config = dict(
    dataset='synthesized solo parts of chorales (CocoChorales)',
    train_examples=39062,
    text_encoder_layers=12,
    eps=1e-08,
    one_sided=True,
    final_lr_fraction=0,
)
Rows from block 8 of the text encoder, named by matrix and row number. Each number is 200 + 40 x the weight over its row's rms, rounded and kept within 0 to 999. All counts start at 0. After the name is the row's rms in percent of the matrix's.
# proj: attention output (text_encoder.blocks.8.attn.proj.weight, 320x320), inputs 160-319
proj.4,107,112,254,223,252,244,196,177,248,193,177,134,185,192,212,206,198,188,226,204,180,218,231,99,193,185,232,321,212,252,201,231,237,176,159,170,234,193,223,213,255,183,233,214,148,195,180,199,213,191,207,227,224,228,220,195,205,225,123,193,237,181,209,220,225,227,120,230,223,182,186,170,232,220,244,183,214,220,180,293,161,213,206,197,176,160,147,236,224,180,199,218,191,206,153,222,215,189,219,143,237,183,301,226,202,196,215,174,232,207,153,204,185,185,154,239,247,168,173,260,262,227,214,172,196,192,223,175,192,166,148,191,139,210,267,255,220,235,246,189,221,246,289,226,134,172,187,202,237,227,176,124,264,193,141,177,216,158,208,173,171
proj.5,104,244,147,187,198,258,205,191,113,168,214,239,230,191,280,229,152,244,154,212,226,199,227,252,225,240,223,203,167,174,124,156,183,189,239,287,155,217,196,225,210,164,249,225,236,254,159,227,199,194,209,185,262,272,222,195,209,222,183,198,259,155,201,172,167,173,171,215,200,313,208,193,180,182,152,157,194,82,246,227,182,167,132,193,135,162,182,169,197,164,198,98,245,212,250,231,252,226,243,259,217,285,230,176,204,239,162,216,184,244,190,158,211,238,204,151,196,193,183,248,199,173,226,172,198,178,175,242,187,164,224,216,151,310,212,288,308,231,171,129,173,202,134,172,131,261,232,264,199,213,207,249,143,195,244,236,188,163,197,259,225
proj.6,092,270,145,180,178,248,251,215,207,234,262,226,214,180,182,171,206,171,242,208,159,169,165,188,91,143,278,156,213,256,215,176,153,166,216,147,246,236,229,187,235,239,166,186,209,112,198,203,221,219,235,243,165,233,271,223,259,226,180,219,260,230,163,233,185,174,165,183,169,264,195,155,197,139,282,177,219,263,238,166,166,231,226,223,222,222,228,160,189,164,139,160,202,246,232,194,247,247,142,209,145,252,230,144,155,228,180,156,222,175,219,165,210,136,238,219,114,238,168,215,206,169,123,98,266,141,231,155,162,183,238,175,136,225,206,189,200,231,253,237,163,195,163,154,224,163,209,117,151,248,183,131,243,136,207,110,227,219,231,189,155
proj.7,096,258,159,280,192,204,202,167,232,150,252,248,109,167,166,206,213,186,186,254,221,171,158,123,187,197,179,212,218,262,148,200,231,218,140,187,161,168,189,161,117,261,162,190,161,199,173,261,205,192,206,226,224,281,217,171,224,185,151,182,184,206,203,189,176,269,241,225,192,183,222,163,219,122,156,163,140,174,258,203,178,247,183,189,205,162,156,208,236,176,171,107,152,230,267,274,206,228,209,231,215,178,191,210,119,217,176,135,203,224,204,212,105,148,200,210,147,226,150,216,231,224,211,128,185,257,158,147,100,176,233,175,210,236,114,269,267,197,140,205,209,242,182,236,195,284,186,232,192,173,174,260,212,191,242,194,136,180,163,170,199
proj.8,107,252,160,137,148,219,236,145,177,219,180,211,198,216,208,258,176,238,155,195,169,157,238,208,171,210,229,200,243,184,234,198,238,260,106,233,231,194,227,186,125,140,244,240,205,145,222,254,194,191,164,164,127,212,192,213,235,272,195,167,142,235,279,209,202,224,166,269,249,255,172,183,208,223,169,196,212,132,239,109,113,157,216,204,148,181,306,169,227,206,176,227,207,176,180,251,217,204,180,146,197,209,188,161,272,193,167,197,179,231,201,141,172,233,190,231,241,216,266,248,157,181,114,234,213,161,270,134,244,220,206,133,178,220,228,222,160,198,146,157,186,222,225,209,115,169,184,160,235,177,262,223,233,219,289,173,204,198,156,192,233
proj.9,095,185,133,207,216,214,204,233,170,258,239,269,203,188,230,162,214,169,157,266,112,188,201,98,250,182,184,259,231,161,174,234,198,219,189,197,198,218,213,185,269,120,189,195,154,195,253,234,174,174,201,178,284,227,186,204,172,233,184,153,250,203,212,198,231,173,161,241,196,106,147,215,224,148,190,169,149,193,205,205,241,114,187,171,197,139,218,176,217,206,160,247,235,220,247,254,180,241,229,195,196,269,197,211,257,197,141,125,115,161,166,210,186,233,129,166,167,219,218,146,231,200,174,238,235,184,191,178,215,124,256,189,224,279,303,187,205,241,249,189,222,188,200,165,164,167,185,202,255,144,180,186,214,214,174,278,237,249,239,200,172
proj.10,097,157,165,180,265,239,179,259,99,179,250,193,207,204,193,107,172,272,278,246,238,195,176,203,253,239,190,216,146,154,184,227,220,262,227,231,212,180,194,161,202,290,143,203,197,268,224,190,174,192,178,258,174,216,162,143,166,200,188,162,259,229,165,183,209,184,227,184,188,176,146,248,229,212,164,198,195,219,209,210,266,179,198,167,185,242,121,183,187,227,239,174,181,237,178,213,111,182,251,147,119,255,209,262,173,211,227,197,175,181,190,221,181,174,261,262,223,242,193,191,232,213,185,249,212,215,187,170,208,209,159,245,282,287,222,136,206,214,164,193,223,223,129,138,231,246,201,223,218,118,328,272,137,261,162,300,211,189,170,233,166
proj.11,106,159,181,247,239,188,201,181,226,252,214,255,187,167,201,141,251,115,241,151,208,307,136,195,195,234,263,203,212,224,208,120,188,215,173,225,181,210,123,196,157,276,202,152,169,219,177,232,191,209,236,246,195,245,160,260,263,233,165,125,165,200,207,223,191,235,208,243,202,188,240,190,179,109,226,162,239,183,176,224,155,153,183,213,244,206,220,230,147,131,198,192,179,182,215,215,196,199,197,174,165,307,214,244,274,278,151,231,159,83,267,189,156,132,198,219,213,270,139,165,159,161,187,178,207,204,149,207,208,150,144,206,170,275,228,234,219,202,150,173,220,201,218,197,245,259,218,235,195,184,171,240,171,241,211,229,239,159,184,192,199
proj.12,095,141,219,188,280,255,266,218,191,139,248,240,185,180,276,116,144,226,96,212,215,195,311,199,229,226,249,225,227,203,225,262,163,246,199,197,154,140,200,259,194,184,143,258,266,256,227,235,149,207,206,137,140,136,211,215,126,255,167,165,204,188,166,228,210,204,162,166,189,198,136,211,261,210,182,202,149,121,178,266,243,144,196,251,262,164,135,226,244,206,185,268,210,216,180,166,183,203,286,165,198,243,184,215,201,153,164,186,194,193,180,191,153,199,241,182,203,255,180,196,179,192,234,205,266,252,237,169,222,275,216,217,205,248,252,200,184,197,187,193,219,231,187,207,169,148,175,199,189,198,233,203,120,242,206,211,196,291,192,190,88
proj.13,092,167,191,239,206,241,257,196,176,174,202,221,233,167,241,209,140,162,258,190,194,198,168,202,222,167,241,184,259,223,182,229,222,257,162,152,187,199,188,184,240,205,207,226,200,161,250,221,159,215,182,201,204,188,232,138,131,202,205,260,189,154,204,136,240,213,202,213,150,171,226,232,139,79,131,164,167,204,145,285,245,242,225,250,225,238,231,265,183,201,176,177,188,249,260,137,153,95,116,183,180,115,152,239,140,220,289,169,165,160,221,226,231,215,114,231,170,108,182,173,232,236,171,173,197,228,205,212,126,175,243,184,287,201,153,186,201,219,203,254,224,188,224,293,168,210,185,191,173,232,194,269,171,193,151,201,195,167,235,134,230
proj.14,100,222,174,164,189,186,182,184,172,135,163,155,281,243,204,274,115,213,183,200,198,181,249,188,215,232,192,201,155,180,216,228,217,227,239,212,135,138,213,222,150,206,208,286,250,221,240,224,199,243,171,203,224,134,203,124,140,159,143,219,169,127,225,129,164,196,179,160,149,193,164,197,238,268,187,240,183,218,215,272,272,213,204,226,151,235,171,230,183,223,179,184,161,196,202,167,194,199,231,209,201,168,147,192,156,126,254,186,198,240,128,192,158,286,225,229,156,150,224,239,231,203,205,199,196,244,248,242,174,151,191,214,199,213,200,199,156,229,201,238,241,193,185,198,249,226,169,198,241,179,214,267,133,165,191,201,175,240,209,209,123
proj.15,106,231,177,174,251,153,251,195,213,188,190,247,201,152,204,238,179,231,193,148,231,177,168,191,223,218,226,117,296,254,180,191,136,167,212,158,174,241,174,165,175,194,223,220,280,130,249,206,156,223,274,192,233,222,255,261,188,248,242,175,134,222,186,228,212,177,275,182,178,224,204,305,231,268,153,247,185,318,228,114,234,227,307,217,254,249,283,252,177,262,214,96,151,239,145,149,251,173,184,222,200,209,177,190,127,130,216,217,206,199,172,151,296,237,185,186,145,167,213,225,171,160,159,167,258,157,232,167,132,167,218,227,227,188,187,251,213,176,175,263,192,191,172,227,204,221,256,165,166,151,212,167,174,189,246,195,180,198,144,250,242
proj.16,094,100,139,245,239,268,212,202,185,143,124,204,174,214,211,155,201,264,201,187,184,200,249,208,255,176,195,214,200,225,226,198,252,229,164,163,222,171,206,220,222,170,174,237,197,196,103,239,272,191,208,238,173,234,145,253,218,172,226,194,223,271,143,145,236,291,142,191,189,180,184,169,96,219,185,232,162,181,168,290,149,206,160,234,232,159,121,192,171,208,258,171,157,257,278,149,210,153,215,179,208,178,236,287,252,172,234,204,205,246,282,172,184,159,178,250,224,190,196,164,219,212,186,172,268,156,282,218,236,233,216,202,221,133,235,167,128,171,203,245,240,186,217,201,198,182,264,228,188,207,274,188,172,164,159,230,216,159,190,191,201
proj.17,096,192,222,173,230,185,178,202,180,217,214,237,199,127,115,250,175,151,219,233,213,161,278,184,235,186,127,186,177,202,250,198,162,219,167,264,230,227,210,267,223,149,145,191,233,145,253,202,231,200,128,255,147,161,164,250,210,326,199,163,184,165,246,206,236,237,189,182,221,217,197,146,250,260,187,229,249,224,229,207,169,188,192,191,182,191,176,264,191,147,259,234,209,220,128,228,211,152,222,179,163,191,255,223,212,208,222,198,246,202,240,200,136,175,227,240,242,290,143,181,207,176,164,196,219,259,266,190,226,173,189,135,196,154,226,263,225,230,285,181,151,189,216,249,188,228,133,244,171,183,169,130,257,123,133,139,182,212,224,234,184
proj.18,103,132,145,262,194,233,219,184,158,285,208,259,205,195,177,136,199,145,186,234,249,246,215,201,226,204,233,180,254,187,142,214,192,235,304,252,222,122,201,147,159,147,246,181,204,215,251,243,226,294,227,203,280,230,175,163,145,202,204,208,226,222,230,240,205,279,188,180,160,218,243,160,182,134,217,173,128,160,150,261,197,240,178,238,241,158,179,188,168,185,229,250,175,202,213,197,196,250,187,215,153,238,185,216,204,165,156,130,188,211,198,162,184,182,149,208,255,263,133,182,211,271,194,224,236,165,240,246,182,267,181,217,194,297,255,186,165,184,226,247,269,214,267,181,208,208,196,180,201,209,191,196,219,172,295,203,210,229,210,152,232
proj.19,089,161,204,223,143,182,187,205,218,194,292,163,261,197,162,185,167,259,190,177,180,172,203,163,254,195,187,212,161,149,254,246,224,175,239,174,191,216,195,182,225,224,206,213,151,200,135,218,208,179,138,230,172,137,174,183,135,186,202,178,222,198,228,189,249,211,173,223,220,144,161,131,232,189,270,138,234,147,187,232,205,190,218,125,163,155,195,167,208,212,197,261,191,222,161,220,140,195,250,168,123,190,214,223,220,213,165,170,264,183,134,195,94,185,186,196,249,277,123,167,220,211,160,271,286,149,204,143,199,258,124,187,222,247,157,186,200,150,194,223,259,238,297,188,144,90,170,169,265,207,262,145,266,191,175,220,232,269,177,135,225
proj.20,098,133,139,228,173,214,154,178,191,219,175,261,178,240,237,160,208,257,240,191,192,246,215,194,211,132,216,208,173,263,214,178,190,217,233,287,156,173,246,201,182,129,178,205,209,231,225,252,278,206,178,218,186,183,179,201,272,172,175,230,202,196,148,167,183,189,179,204,251,223,264,166,154,174,245,127,145,155,208,230,207,256,136,169,203,216,233,187,214,245,202,172,238,266,290,225,260,219,166,145,204,214,170,153,229,195,222,175,218,236,261,201,205,189,223,208,147,226,173,189,248,219,142,205,189,116,265,195,274,213,211,302,213,98,189,198,142,273,187,183,193,205,153,276,160,198,297,202,165,137,308,274,191,194,209,173,177,227,230,150,211
proj.21,101,174,194,207,171,240,208,217,178,245,194,134,254,186,221,222,175,165,212,208,250,165,190,201,295,138,161,232,175,177,153,219,281,170,147,200,176,236,233,233,287,176,254,230,121,139,113,175,235,177,208,196,241,208,201,193,151,197,157,249,227,161,193,94,286,253,221,226,193,234,143,142,139,172,227,136,281,155,189,225,139,202,150,163,144,206,173,207,251,139,147,264,196,174,156,193,137,242,257,212,165,218,198,204,150,171,161,226,201,277,164,225,112,196,173,231,170,213,134,216,247,263,278,239,164,190,181,167,244,157,148,170,228,150,194,196,303,112,204,176,248,128,224,251,228,155,180,181,221,241,143,219,252,204,224,243,241,193,136,235,204
proj.22,095,143,192,181,120,236,204,208,197,228,213,260,190,199,185,205,187,243,235,185,267,216,232,226,276,227,190,277,271,215,226,163,236,233,175,204,230,177,201,206,145,192,161,267,201,303,216,261,235,178,155,297,114,182,243,225,223,175,220,238,197,213,142,162,138,192,222,181,215,262,152,205,274,245,157,207,146,234,206,222,217,195,197,184,135,268,163,203,189,174,216,227,150,266,158,226,207,233,238,213,243,203,228,264,216,147,219,162,127,216,115,221,142,276,258,221,153,241,128,270,237,211,235,176,194,189,216,187,261,175,149,314,172,145,231,229,211,191,153,173,258,280,178,213,140,245,301,130,187,189,199,165,208,184,204,240,204,195,206,176,223
proj.23,097,69,186,242,198,132,218,241,165,228,264,196,143,189,240,149,166,187,194,203,186,197,235,142,241,197,215,270,248,187,220,182,199,225,197,172,220,224,195,171,207,202,173,169,236,171,253,231,173,197,113,224,214,228,176,192,205,240,171,178,130,235,148,151,207,197,233,224,157,54,277,144,220,130,221,93,249,234,235,162,238,165,139,244,126,109,176,215,182,141,190,197,188,252,220,260,232,298,288,272,196,181,239,218,218,243,187,195,202,231,297,241,138,191,243,243,207,243,197,155,222,204,178,248,185,187,193,188,173,177,225,176,164,267,130,156,237,218,167,187,243,242,239,237,200,209,207,248,157,192,206,200,166,126,178,213,202,247,100,186,167
proj.24,103,249,230,160,231,192,192,154,210,202,219,194,178,215,242,183,185,241,160,245,215,188,174,206,212,186,198,208,198,175,172,214,235,225,134,202,210,183,206,159,161,240,131,212,239,164,247,166,200,216,183,173,253,268,219,205,185,89,191,182,213,212,225,184,219,152,265,176,212,191,152,294,246,265,230,218,189,203,211,140,132,178,277,177,160,208,278,208,193,294,238,268,138,209,164,249,226,216,159,240,200,209,200,243,190,248,120,150,200,218,167,155,126,167,243,230,204,230,198,193,191,243,165,191,179,249,156,245,194,248,249,171,173,245,227,130,225,190,205,142,194,216,208,166,206,250,161,229,196,176,163,222,239,180,169,178,176,231,232,179,190
proj.25,110,186,198,112,241,240,199,192,247,84,200,164,212,152,156,251,248,183,182,149,122,232,228,153,136,173,247,247,283,299,173,182,152,188,200,108,191,221,218,224,198,227,177,184,158,121,206,173,168,167,210,207,168,187,227,195,201,224,204,280,188,226,156,241,222,239,119,228,228,216,205,223,196,133,170,215,176,206,161,245,148,235,211,252,187,194,183,208,217,199,208,168,152,187,147,178,182,172,226,203,124,217,169,148,202,275,246,158,258,143,263,241,179,183,198,266,178,220,179,161,213,212,195,178,275,205,221,153,123,175,230,194,151,234,145,247,211,314,202,151,193,228,194,221,133,167,194,151,209,187,234,125,205,157,155,150,242,269,150,178,272
proj.26,105,180,225,251,139,165,208,241,157,208,231,244,148,217,206,164,225,228,207,229,235,191,167,192,270,272,188,222,173,86,180,184,224,201,217,181,212,265,218,222,173,201,189,207,196,265,171,214,245,254,205,238,173,201,155,214,229,156,179,214,216,248,179,244,169,167,211,206,204,223,165,274,201,226,197,222,211,230,202,148,205,162,214,119,192,232,194,182,197,242,200,193,240,210,155,228,165,231,161,180,229,189,249,202,122,139,259,148,175,175,120,194,203,302,180,158,171,143,229,220,184,215,205,182,174,82,150,166,203,202,175,175,199,166,235,160,207,127,240,171,175,229,228,225,182,194,225,240,141,110,212,255,249,224,176,206,175,148,156,223,235
proj.27,096,168,169,151,135,222,188,175,191,248,205,184,231,179,268,260,229,213,185,223,156,176,199,205,212,150,239,213,170,194,214,213,227,250,174,215,229,197,242,209,306,122,227,191,262,219,235,168,138,247,195,195,160,200,113,198,250,284,206,187,200,128,252,190,238,190,199,181,227,219,192,115,178,175,141,146,271,265,280,187,123,234,215,176,134,137,244,292,232,179,135,200,204,223,256,160,255,267,146,225,227,212,139,167,233,230,191,181,167,211,211,129,201,224,176,193,161,219,217,176,161,187,193,283,204,204,111,221,232,167,281,214,191,160,113,243,264,305,202,163,98,167,153,188,200,82,201,191,242,240,213,166,250,228,185,80,188,91,241,153,179
proj.28,104,198,268,172,201,177,215,216,219,147,194,249,162,242,182,185,228,180,209,196,238,218,181,177,224,188,268,191,239,236,148,256,206,240,206,156,256,256,192,104,164,221,154,168,186,166,207,221,194,181,176,216,269,207,170,287,247,209,228,151,200,248,171,223,110,189,184,255,186,163,169,246,164,189,260,223,160,266,177,122,178,193,247,162,209,233,203,212,264,229,241,197,205,291,205,182,194,177,188,227,305,170,203,140,263,220,193,190,165,249,173,193,214,223,235,244,207,192,300,108,216,205,179,152,192,149,170,219,173,249,191,173,143,211,184,151,258,208,198,147,213,305,195,224,163,158,234,177,190,164,125,183,256,226,205,234,167,165,179,124,262
proj.29,097,159,149,156,232,166,198,224,170,212,189,224,218,197,162,214,213,183,176,220,156,224,250,207,161,207,186,176,176,163,192,172,159,190,256,163,150,186,204,161,155,228,232,185,180,239,234,224,215,164,218,266,169,206,162,194,187,213,198,254,119,216,169,199,191,233,247,236,270,246,157,226,137,380,188,281,164,209,267,251,169,229,281,222,176,175,204,219,262,225,299,112,200,146,193,188,202,194,182,213,242,229,176,212,201,185,177,169,137,190,262,203,235,243,145,159,213,159,282,166,120,167,134,184,213,162,231,215,236,180,224,167,149,224,198,212,172,217,287,183,209,237,219,151,192,237,179,182,206,215,217,179,128,186,179,223,202,256,153,137,159
proj.30,099,235,226,183,194,208,225,231,220,201,222,207,171,201,197,176,222,182,223,191,187,233,152,228,222,196,212,192,139,104,185,220,178,159,196,190,227,283,236,203,246,239,161,179,235,134,279,177,170,171,230,172,150,243,253,233,190,266,229,220,153,244,163,286,111,117,273,244,199,252,228,187,247,197,188,180,172,237,174,112,161,221,263,228,156,154,225,189,149,212,221,231,263,238,183,210,162,159,229,204,201,258,288,131,266,189,198,188,222,238,272,256,212,159,216,157,223,217,242,212,224,171,252,192,143,201,163,186,197,162,199,207,174,128,182,184,200,198,201,170,166,180,176,193,245,237,156,166,179,139,201,100,243,228,286,124,277,278,202,252,191
proj.31,097,187,238,245,189,226,151,226,253,211,205,225,197,245,134,211,298,163,201,118,264,229,236,237,245,180,232,200,248,161,197,229,183,189,275,256,165,197,223,187,149,165,209,296,234,210,277,196,204,310,232,212,97,250,164,155,130,147,101,215,181,291,184,247,152,229,176,190,178,216,232,230,173,167,257,121,270,148,235,223,186,221,144,195,218,198,193,172,229,229,169,251,198,158,230,187,227,245,215,132,244,213,245,189,147,234,224,177,268,167,217,148,199,181,205,168,140,201,212,217,206,221,322,266,244,207,158,202,188,211,165,300,231,244,188,135,249,251,112,167,208,171,247,128,193,171,217,125,224,176,253,183,198,198,220,164,160,218,296,213,154
proj.32,106,141,259,259,133,229,216,98,161,170,156,178,247,139,191,212,199,192,280,145,171,160,193,221,285,149,182,209,228,162,178,245,209,169,198,249,169,135,232,198,238,100,260,236,139,170,172,256,235,197,246,216,259,210,230,167,207,229,181,253,179,148,269,89,257,220,190,220,167,169,180,153,223,178,229,132,216,171,161,268,232,213,236,143,272,244,245,176,182,213,207,202,252,195,246,231,179,134,235,140,115,235,216,237,202,184,199,237,242,181,194,165,189,142,278,297,225,257,175,238,173,203,248,227,253,225,207,226,163,191,188,210,228,195,178,202,221,222,229,221,195,126,263,188,119,142,126,201,185,246,214,141,220,252,166,115,253,235,211,194,146
proj.33,094,102,202,160,261,162,196,253,261,284,177,258,202,240,160,236,265,193,131,259,189,222,218,169,206,165,209,195,223,206,237,220,139,262,149,213,181,222,238,134,174,165,220,241,185,153,232,221,170,229,204,277,264,98,203,139,174,230,181,228,153,169,186,259,230,186,225,159,204,175,258,146,241,209,270,230,187,222,223,174,151,187,189,174,203,187,233,129,179,198,172,237,198,172,145,178,222,225,196,156,175,156,203,185,158,184,193,207,251,219,222,290,201,109,187,262,174,188,185,127,234,175,192,240,233,206,208,172,210,239,140,196,279,149,207,161,126,215,139,178,241,165,206,190,234,169,172,181,223,251,256,217,191,155,192,194,178,217,246,172,207
proj.34,090,177,128,172,172,210,154,233,139,168,150,161,226,199,197,160,225,251,225,290,142,223,291,203,196,198,235,174,234,186,270,193,163,208,181,196,136,220,225,191,202,161,217,168,130,256,204,237,267,223,173,188,228,208,146,198,201,243,183,160,206,220,158,131,225,247,295,265,236,163,245,170,194,188,189,237,190,284,169,207,228,186,248,198,224,243,207,183,217,216,150,238,195,171,259,212,217,185,192,149,128,210,268,225,195,278,272,72,251,176,294,110,187,174,250,216,295,206,132,196,150,187,75,236,194,149,254,206,146,209,174,182,151,164,214,198,188,268,219,198,134,224,256,210,209,239,193,300,204,264,192,182,229,222,223,166,192,135,212,197,219
proj.35,088,225,264,227,240,193,153,241,195,123,237,226,180,222,203,244,305,218,106,183,239,195,314,128,206,168,181,277,158,214,217,191,179,251,167,178,183,117,135,164,214,231,189,306,208,262,206,276,198,208,201,289,133,228,241,138,170,110,232,131,257,134,184,196,188,179,198,156,162,245,163,216,304,245,189,267,185,263,234,224,160,182,179,193,177,221,124,213,273,132,185,188,204,190,164,202,240,186,143,210,152,247,211,217,195,247,257,140,187,204,209,137,167,229,283,230,138,182,158,115,122,191,248,124,215,234,228,155,195,203,197,196,224,258,236,234,202,201,196,170,190,225,208,245,128,216,162,175,197,130,216,239,198,214,141,250,222,230,206,289,182
proj.36,103,181,253,261,139,250,186,160,286,217,206,178,182,167,217,254,232,197,160,156,119,240,136,208,107,187,162,267,122,163,206,217,265,227,231,214,226,209,198,197,179,211,173,183,142,127,183,186,168,161,165,270,211,218,254,194,160,179,213,166,184,160,187,241,133,238,218,243,235,251,181,269,215,231,164,279,169,198,202,168,149,216,173,186,135,201,263,178,286,208,226,190,147,180,165,216,174,147,215,207,245,131,220,215,191,212,214,176,160,252,137,193,198,224,211,129,158,173,161,148,201,213,164,188,147,161,184,177,259,173,115,165,167,175,223,188,221,108,183,194,207,210,237,270,178,200,181,225,261,267,217,198,202,175,130,195,203,147,139,161,238
proj.37,108,232,151,219,216,197,234,162,249,165,158,141,248,161,239,264,191,246,158,208,143,176,139,218,184,184,145,154,223,190,225,257,181,158,258,190,126,132,243,234,104,195,233,209,203,237,217,185,158,220,255,247,209,208,183,159,171,236,169,301,166,199,224,222,235,160,236,215,163,227,240,185,237,187,228,213,250,218,255,168,175,253,176,186,221,156,191,180,162,230,180,146,189,212,191,268,202,230,226,165,252,155,158,194,155,189,162,215,192,191,179,260,211,223,174,173,135,160,196,194,151,183,221,263,141,204,89,194,207,155,167,208,137,247,221,140,244,140,106,204,250,190,174,116,223,224,182,235,253,220,254,218,160,190,166,280,234,179,237,169,225
proj.38,096,250,138,252,192,144,140,171,147,223,214,266,231,153,238,245,181,127,251,152,200,201,194,166,232,235,174,207,225,206,238,206,215,172,194,236,116,198,187,177,234,200,175,186,195,206,149,212,236,229,227,192,233,231,203,217,204,187,203,179,238,216,230,182,198,280,223,184,248,119,227,151,196,151,202,201,296,195,225,288,239,191,213,170,190,208,169,161,245,222,158,147,125,136,193,239,221,203,103,210,148,158,203,171,125,211,286,133,239,216,221,190,125,228,199,171,230,157,180,230,245,201,156,229,212,255,256,204,180,167,171,220,190,210,215,203,239,265,293,224,177,179,192,223,221,137,258,190,172,214,177,232,155,165,201,196,145,172,166,220,246
proj.39,098,184,218,176,202,130,131,217,164,230,231,202,233,236,168,126,148,192,141,259,208,197,139,219,151,250,160,220,172,183,228,192,194,209,223,200,120,219,193,221,211,235,244,278,203,239,162,215,232,230,229,229,177,180,210,205,176,195,201,283,266,212,164,177,217,169,178,150,177,195,204,170,202,221,192,198,118,150,202,247,227,181,194,195,176,143,149,150,231,252,186,259,184,164,166,225,173,257,166,165,199,175,211,255,183,213,203,186,228,300,222,217,119,192,201,166,222,253,235,246,310,161,139,135,215,179,140,196,187,286,191,152,211,224,230,174,198,160,221,185,169,260,229,146,229,119,221,239,276,240,198,185,201,145,253,186,181,232,188,262,174
proj.40,100,190,176,231,212,174,224,232,203,119,188,205,169,161,194,138,220,140,229,179,181,211,141,190,116,199,193,149,139,159,229,212,228,293,159,148,187,254,153,89,172,240,218,173,223,185,183,265,195,214,187,130,209,159,208,172,246,197,308,158,237,217,148,198,192,213,231,179,239,163,227,133,211,164,272,100,106,167,223,168,215,131,153,259,236,99,170,160,132,231,222,189,200,225,207,233,221,161,139,233,209,192,180,229,221,132,168,129,179,203,221,193,188,164,204,217,166,180,183,212,180,200,177,189,188,201,231,165,125,257,232,196,193,207,197,200,187,192,181,179,163,203,189,216,201,211,190,269,175,237,131,271,191,154,145,208,227,179,205,171,266
proj.41,087,163,206,211,116,208,205,198,157,200,250,220,231,304,201,197,156,172,188,190,254,217,195,202,191,194,163,162,138,201,188,163,243,218,187,280,257,233,211,190,231,162,232,202,215,266,166,214,166,295,157,201,307,233,152,220,206,168,164,212,254,196,251,161,193,185,198,137,144,243,188,197,204,174,182,228,228,172,104,220,244,264,239,202,135,209,150,221,246,178,171,216,233,193,194,159,157,196,128,203,270,213,209,183,224,174,292,119,234,166,189,186,175,269,120,187,223,179,232,216,217,206,220,254,183,111,215,218,213,185,202,264,123,216,175,219,204,250,202,194,237,184,185,188,247,241,229,145,155,161,265,187,234,160,178,194,168,207,180,202,221
proj.42,104,219,216,204,288,218,268,235,219,147,175,224,150,253,167,224,207,170,225,248,228,252,169,176,205,240,180,216,179,237,257,167,152,151,140,170,246,229,118,232,206,207,200,176,150,94,222,182,203,63,204,152,201,224,306,150,153,288,218,155,183,231,253,190,243,192,198,232,236,155,204,164,274,216,222,210,135,203,158,207,227,175,262,256,194,209,220,186,137,188,147,207,176,224,199,244,139,213,238,151,197,180,229,296,244,224,265,159,248,177,234,228,172,178,229,194,271,260,216,194,209,181,136,188,179,234,149,198,211,187,192,164,216,188,228,282,188,201,207,185,218,156,221,154,162,197,208,240,168,198,121,135,219,217,204,182,228,262,218,289,155
proj.43,110,208,205,161,223,215,243,159,156,241,208,167,265,215,185,177,235,168,236,248,261,114,200,193,211,166,171,272,165,259,205,258,205,157,162,241,199,246,248,237,234,236,121,139,176,168,211,224,222,210,175,136,178,203,136,218,190,217,167,236,164,109,162,200,255,232,170,233,196,200,175,182,184,177,274,158,275,175,224,152,161,155,127,213,166,188,234,216,126,159,108,205,152,246,226,236,141,215,106,216,201,190,178,192,247,140,116,216,183,210,194,190,196,189,207,227,178,228,193,214,198,226,181,233,204,211,190,169,246,127,234,164,214,139,238,200,286,210,236,168,184,161,192,245,284,175,168,203,235,191,289,221,221,160,175,219,184,162,230,222,159
proj.44,106,184,255,178,191,148,184,254,207,190,249,173,209,188,220,197,196,276,274,252,199,157,190,234,260,213,219,229,213,225,210,175,219,194,157,199,212,305,213,222,220,188,223,169,154,200,204,214,238,210,158,195,263,218,216,169,215,146,181,236,204,195,158,172,262,122,212,116,168,155,227,200,179,170,251,223,251,256,225,205,277,213,248,86,206,316,181,224,209,269,198,230,160,161,207,196,143,247,202,125,171,185,258,289,215,219,247,157,241,152,252,146,203,236,195,255,230,191,207,233,246,219,147,217,202,129,208,234,227,180,146,229,180,192,191,287,175,210,163,148,202,216,216,224,153,189,207,201,221,172,219,168,249,224,151,261,158,144,184,265,187
proj.45,096,195,286,228,160,241,262,209,206,183,246,211,250,189,202,245,223,211,270,182,240,89,206,205,168,181,174,190,167,175,153,136,167,142,231,161,131,162,235,165,267,224,190,236,211,192,157,209,197,134,246,260,183,148,289,152,144,186,202,209,214,201,121,172,264,205,172,218,174,218,191,175,217,225,230,143,216,141,201,212,218,167,153,193,186,157,161,138,199,186,194,184,177,165,254,189,261,230,236,160,241,134,192,172,169,268,248,157,212,189,175,304,206,180,227,223,232,169,240,230,199,256,202,224,206,186,171,128,196,218,171,184,184,249,180,266,196,185,197,171,183,240,125,227,153,134,234,110,160,203,198,177,241,193,163,150,187,266,221,222,193
proj.46,107,190,232,184,163,188,177,157,180,181,239,190,194,163,223,242,195,248,144,232,282,145,312,186,169,167,244,289,172,231,164,228,170,218,236,223,260,195,202,178,217,162,117,188,235,208,248,237,189,172,179,214,169,209,234,217,188,196,251,137,237,198,250,224,144,239,101,167,149,146,217,157,145,171,134,188,115,206,159,255,229,152,221,201,169,200,183,216,249,161,206,165,254,154,200,165,170,211,154,183,213,269,205,220,222,200,238,182,201,248,162,180,200,234,212,201,182,204,272,171,275,223,222,162,250,217,215,232,189,179,202,208,209,167,227,248,199,290,277,139,101,191,147,251,170,167,143,198,155,261,186,133,250,205,193,154,191,249,267,197,232
proj.47,090,202,213,174,200,255,202,163,263,223,235,194,172,199,174,247,185,191,280,198,167,219,237,231,155,171,170,173,202,167,212,183,218,161,185,200,186,121,141,163,183,262,197,225,210,252,237,153,217,200,287,208,114,195,258,141,197,161,160,190,136,230,188,230,116,184,211,227,185,211,274,160,163,124,246,138,194,265,142,216,186,206,216,305,213,161,207,182,182,148,227,128,159,272,215,234,231,237,198,159,192,204,218,183,149,247,189,190,219,154,223,218,212,97,242,210,192,199,223,204,157,160,177,250,240,261,185,171,209,152,276,195,158,199,168,186,221,148,154,181,194,182,135,160,243,182,170,166,226,157,269,167,209,205,212,152,236,284,187,169,160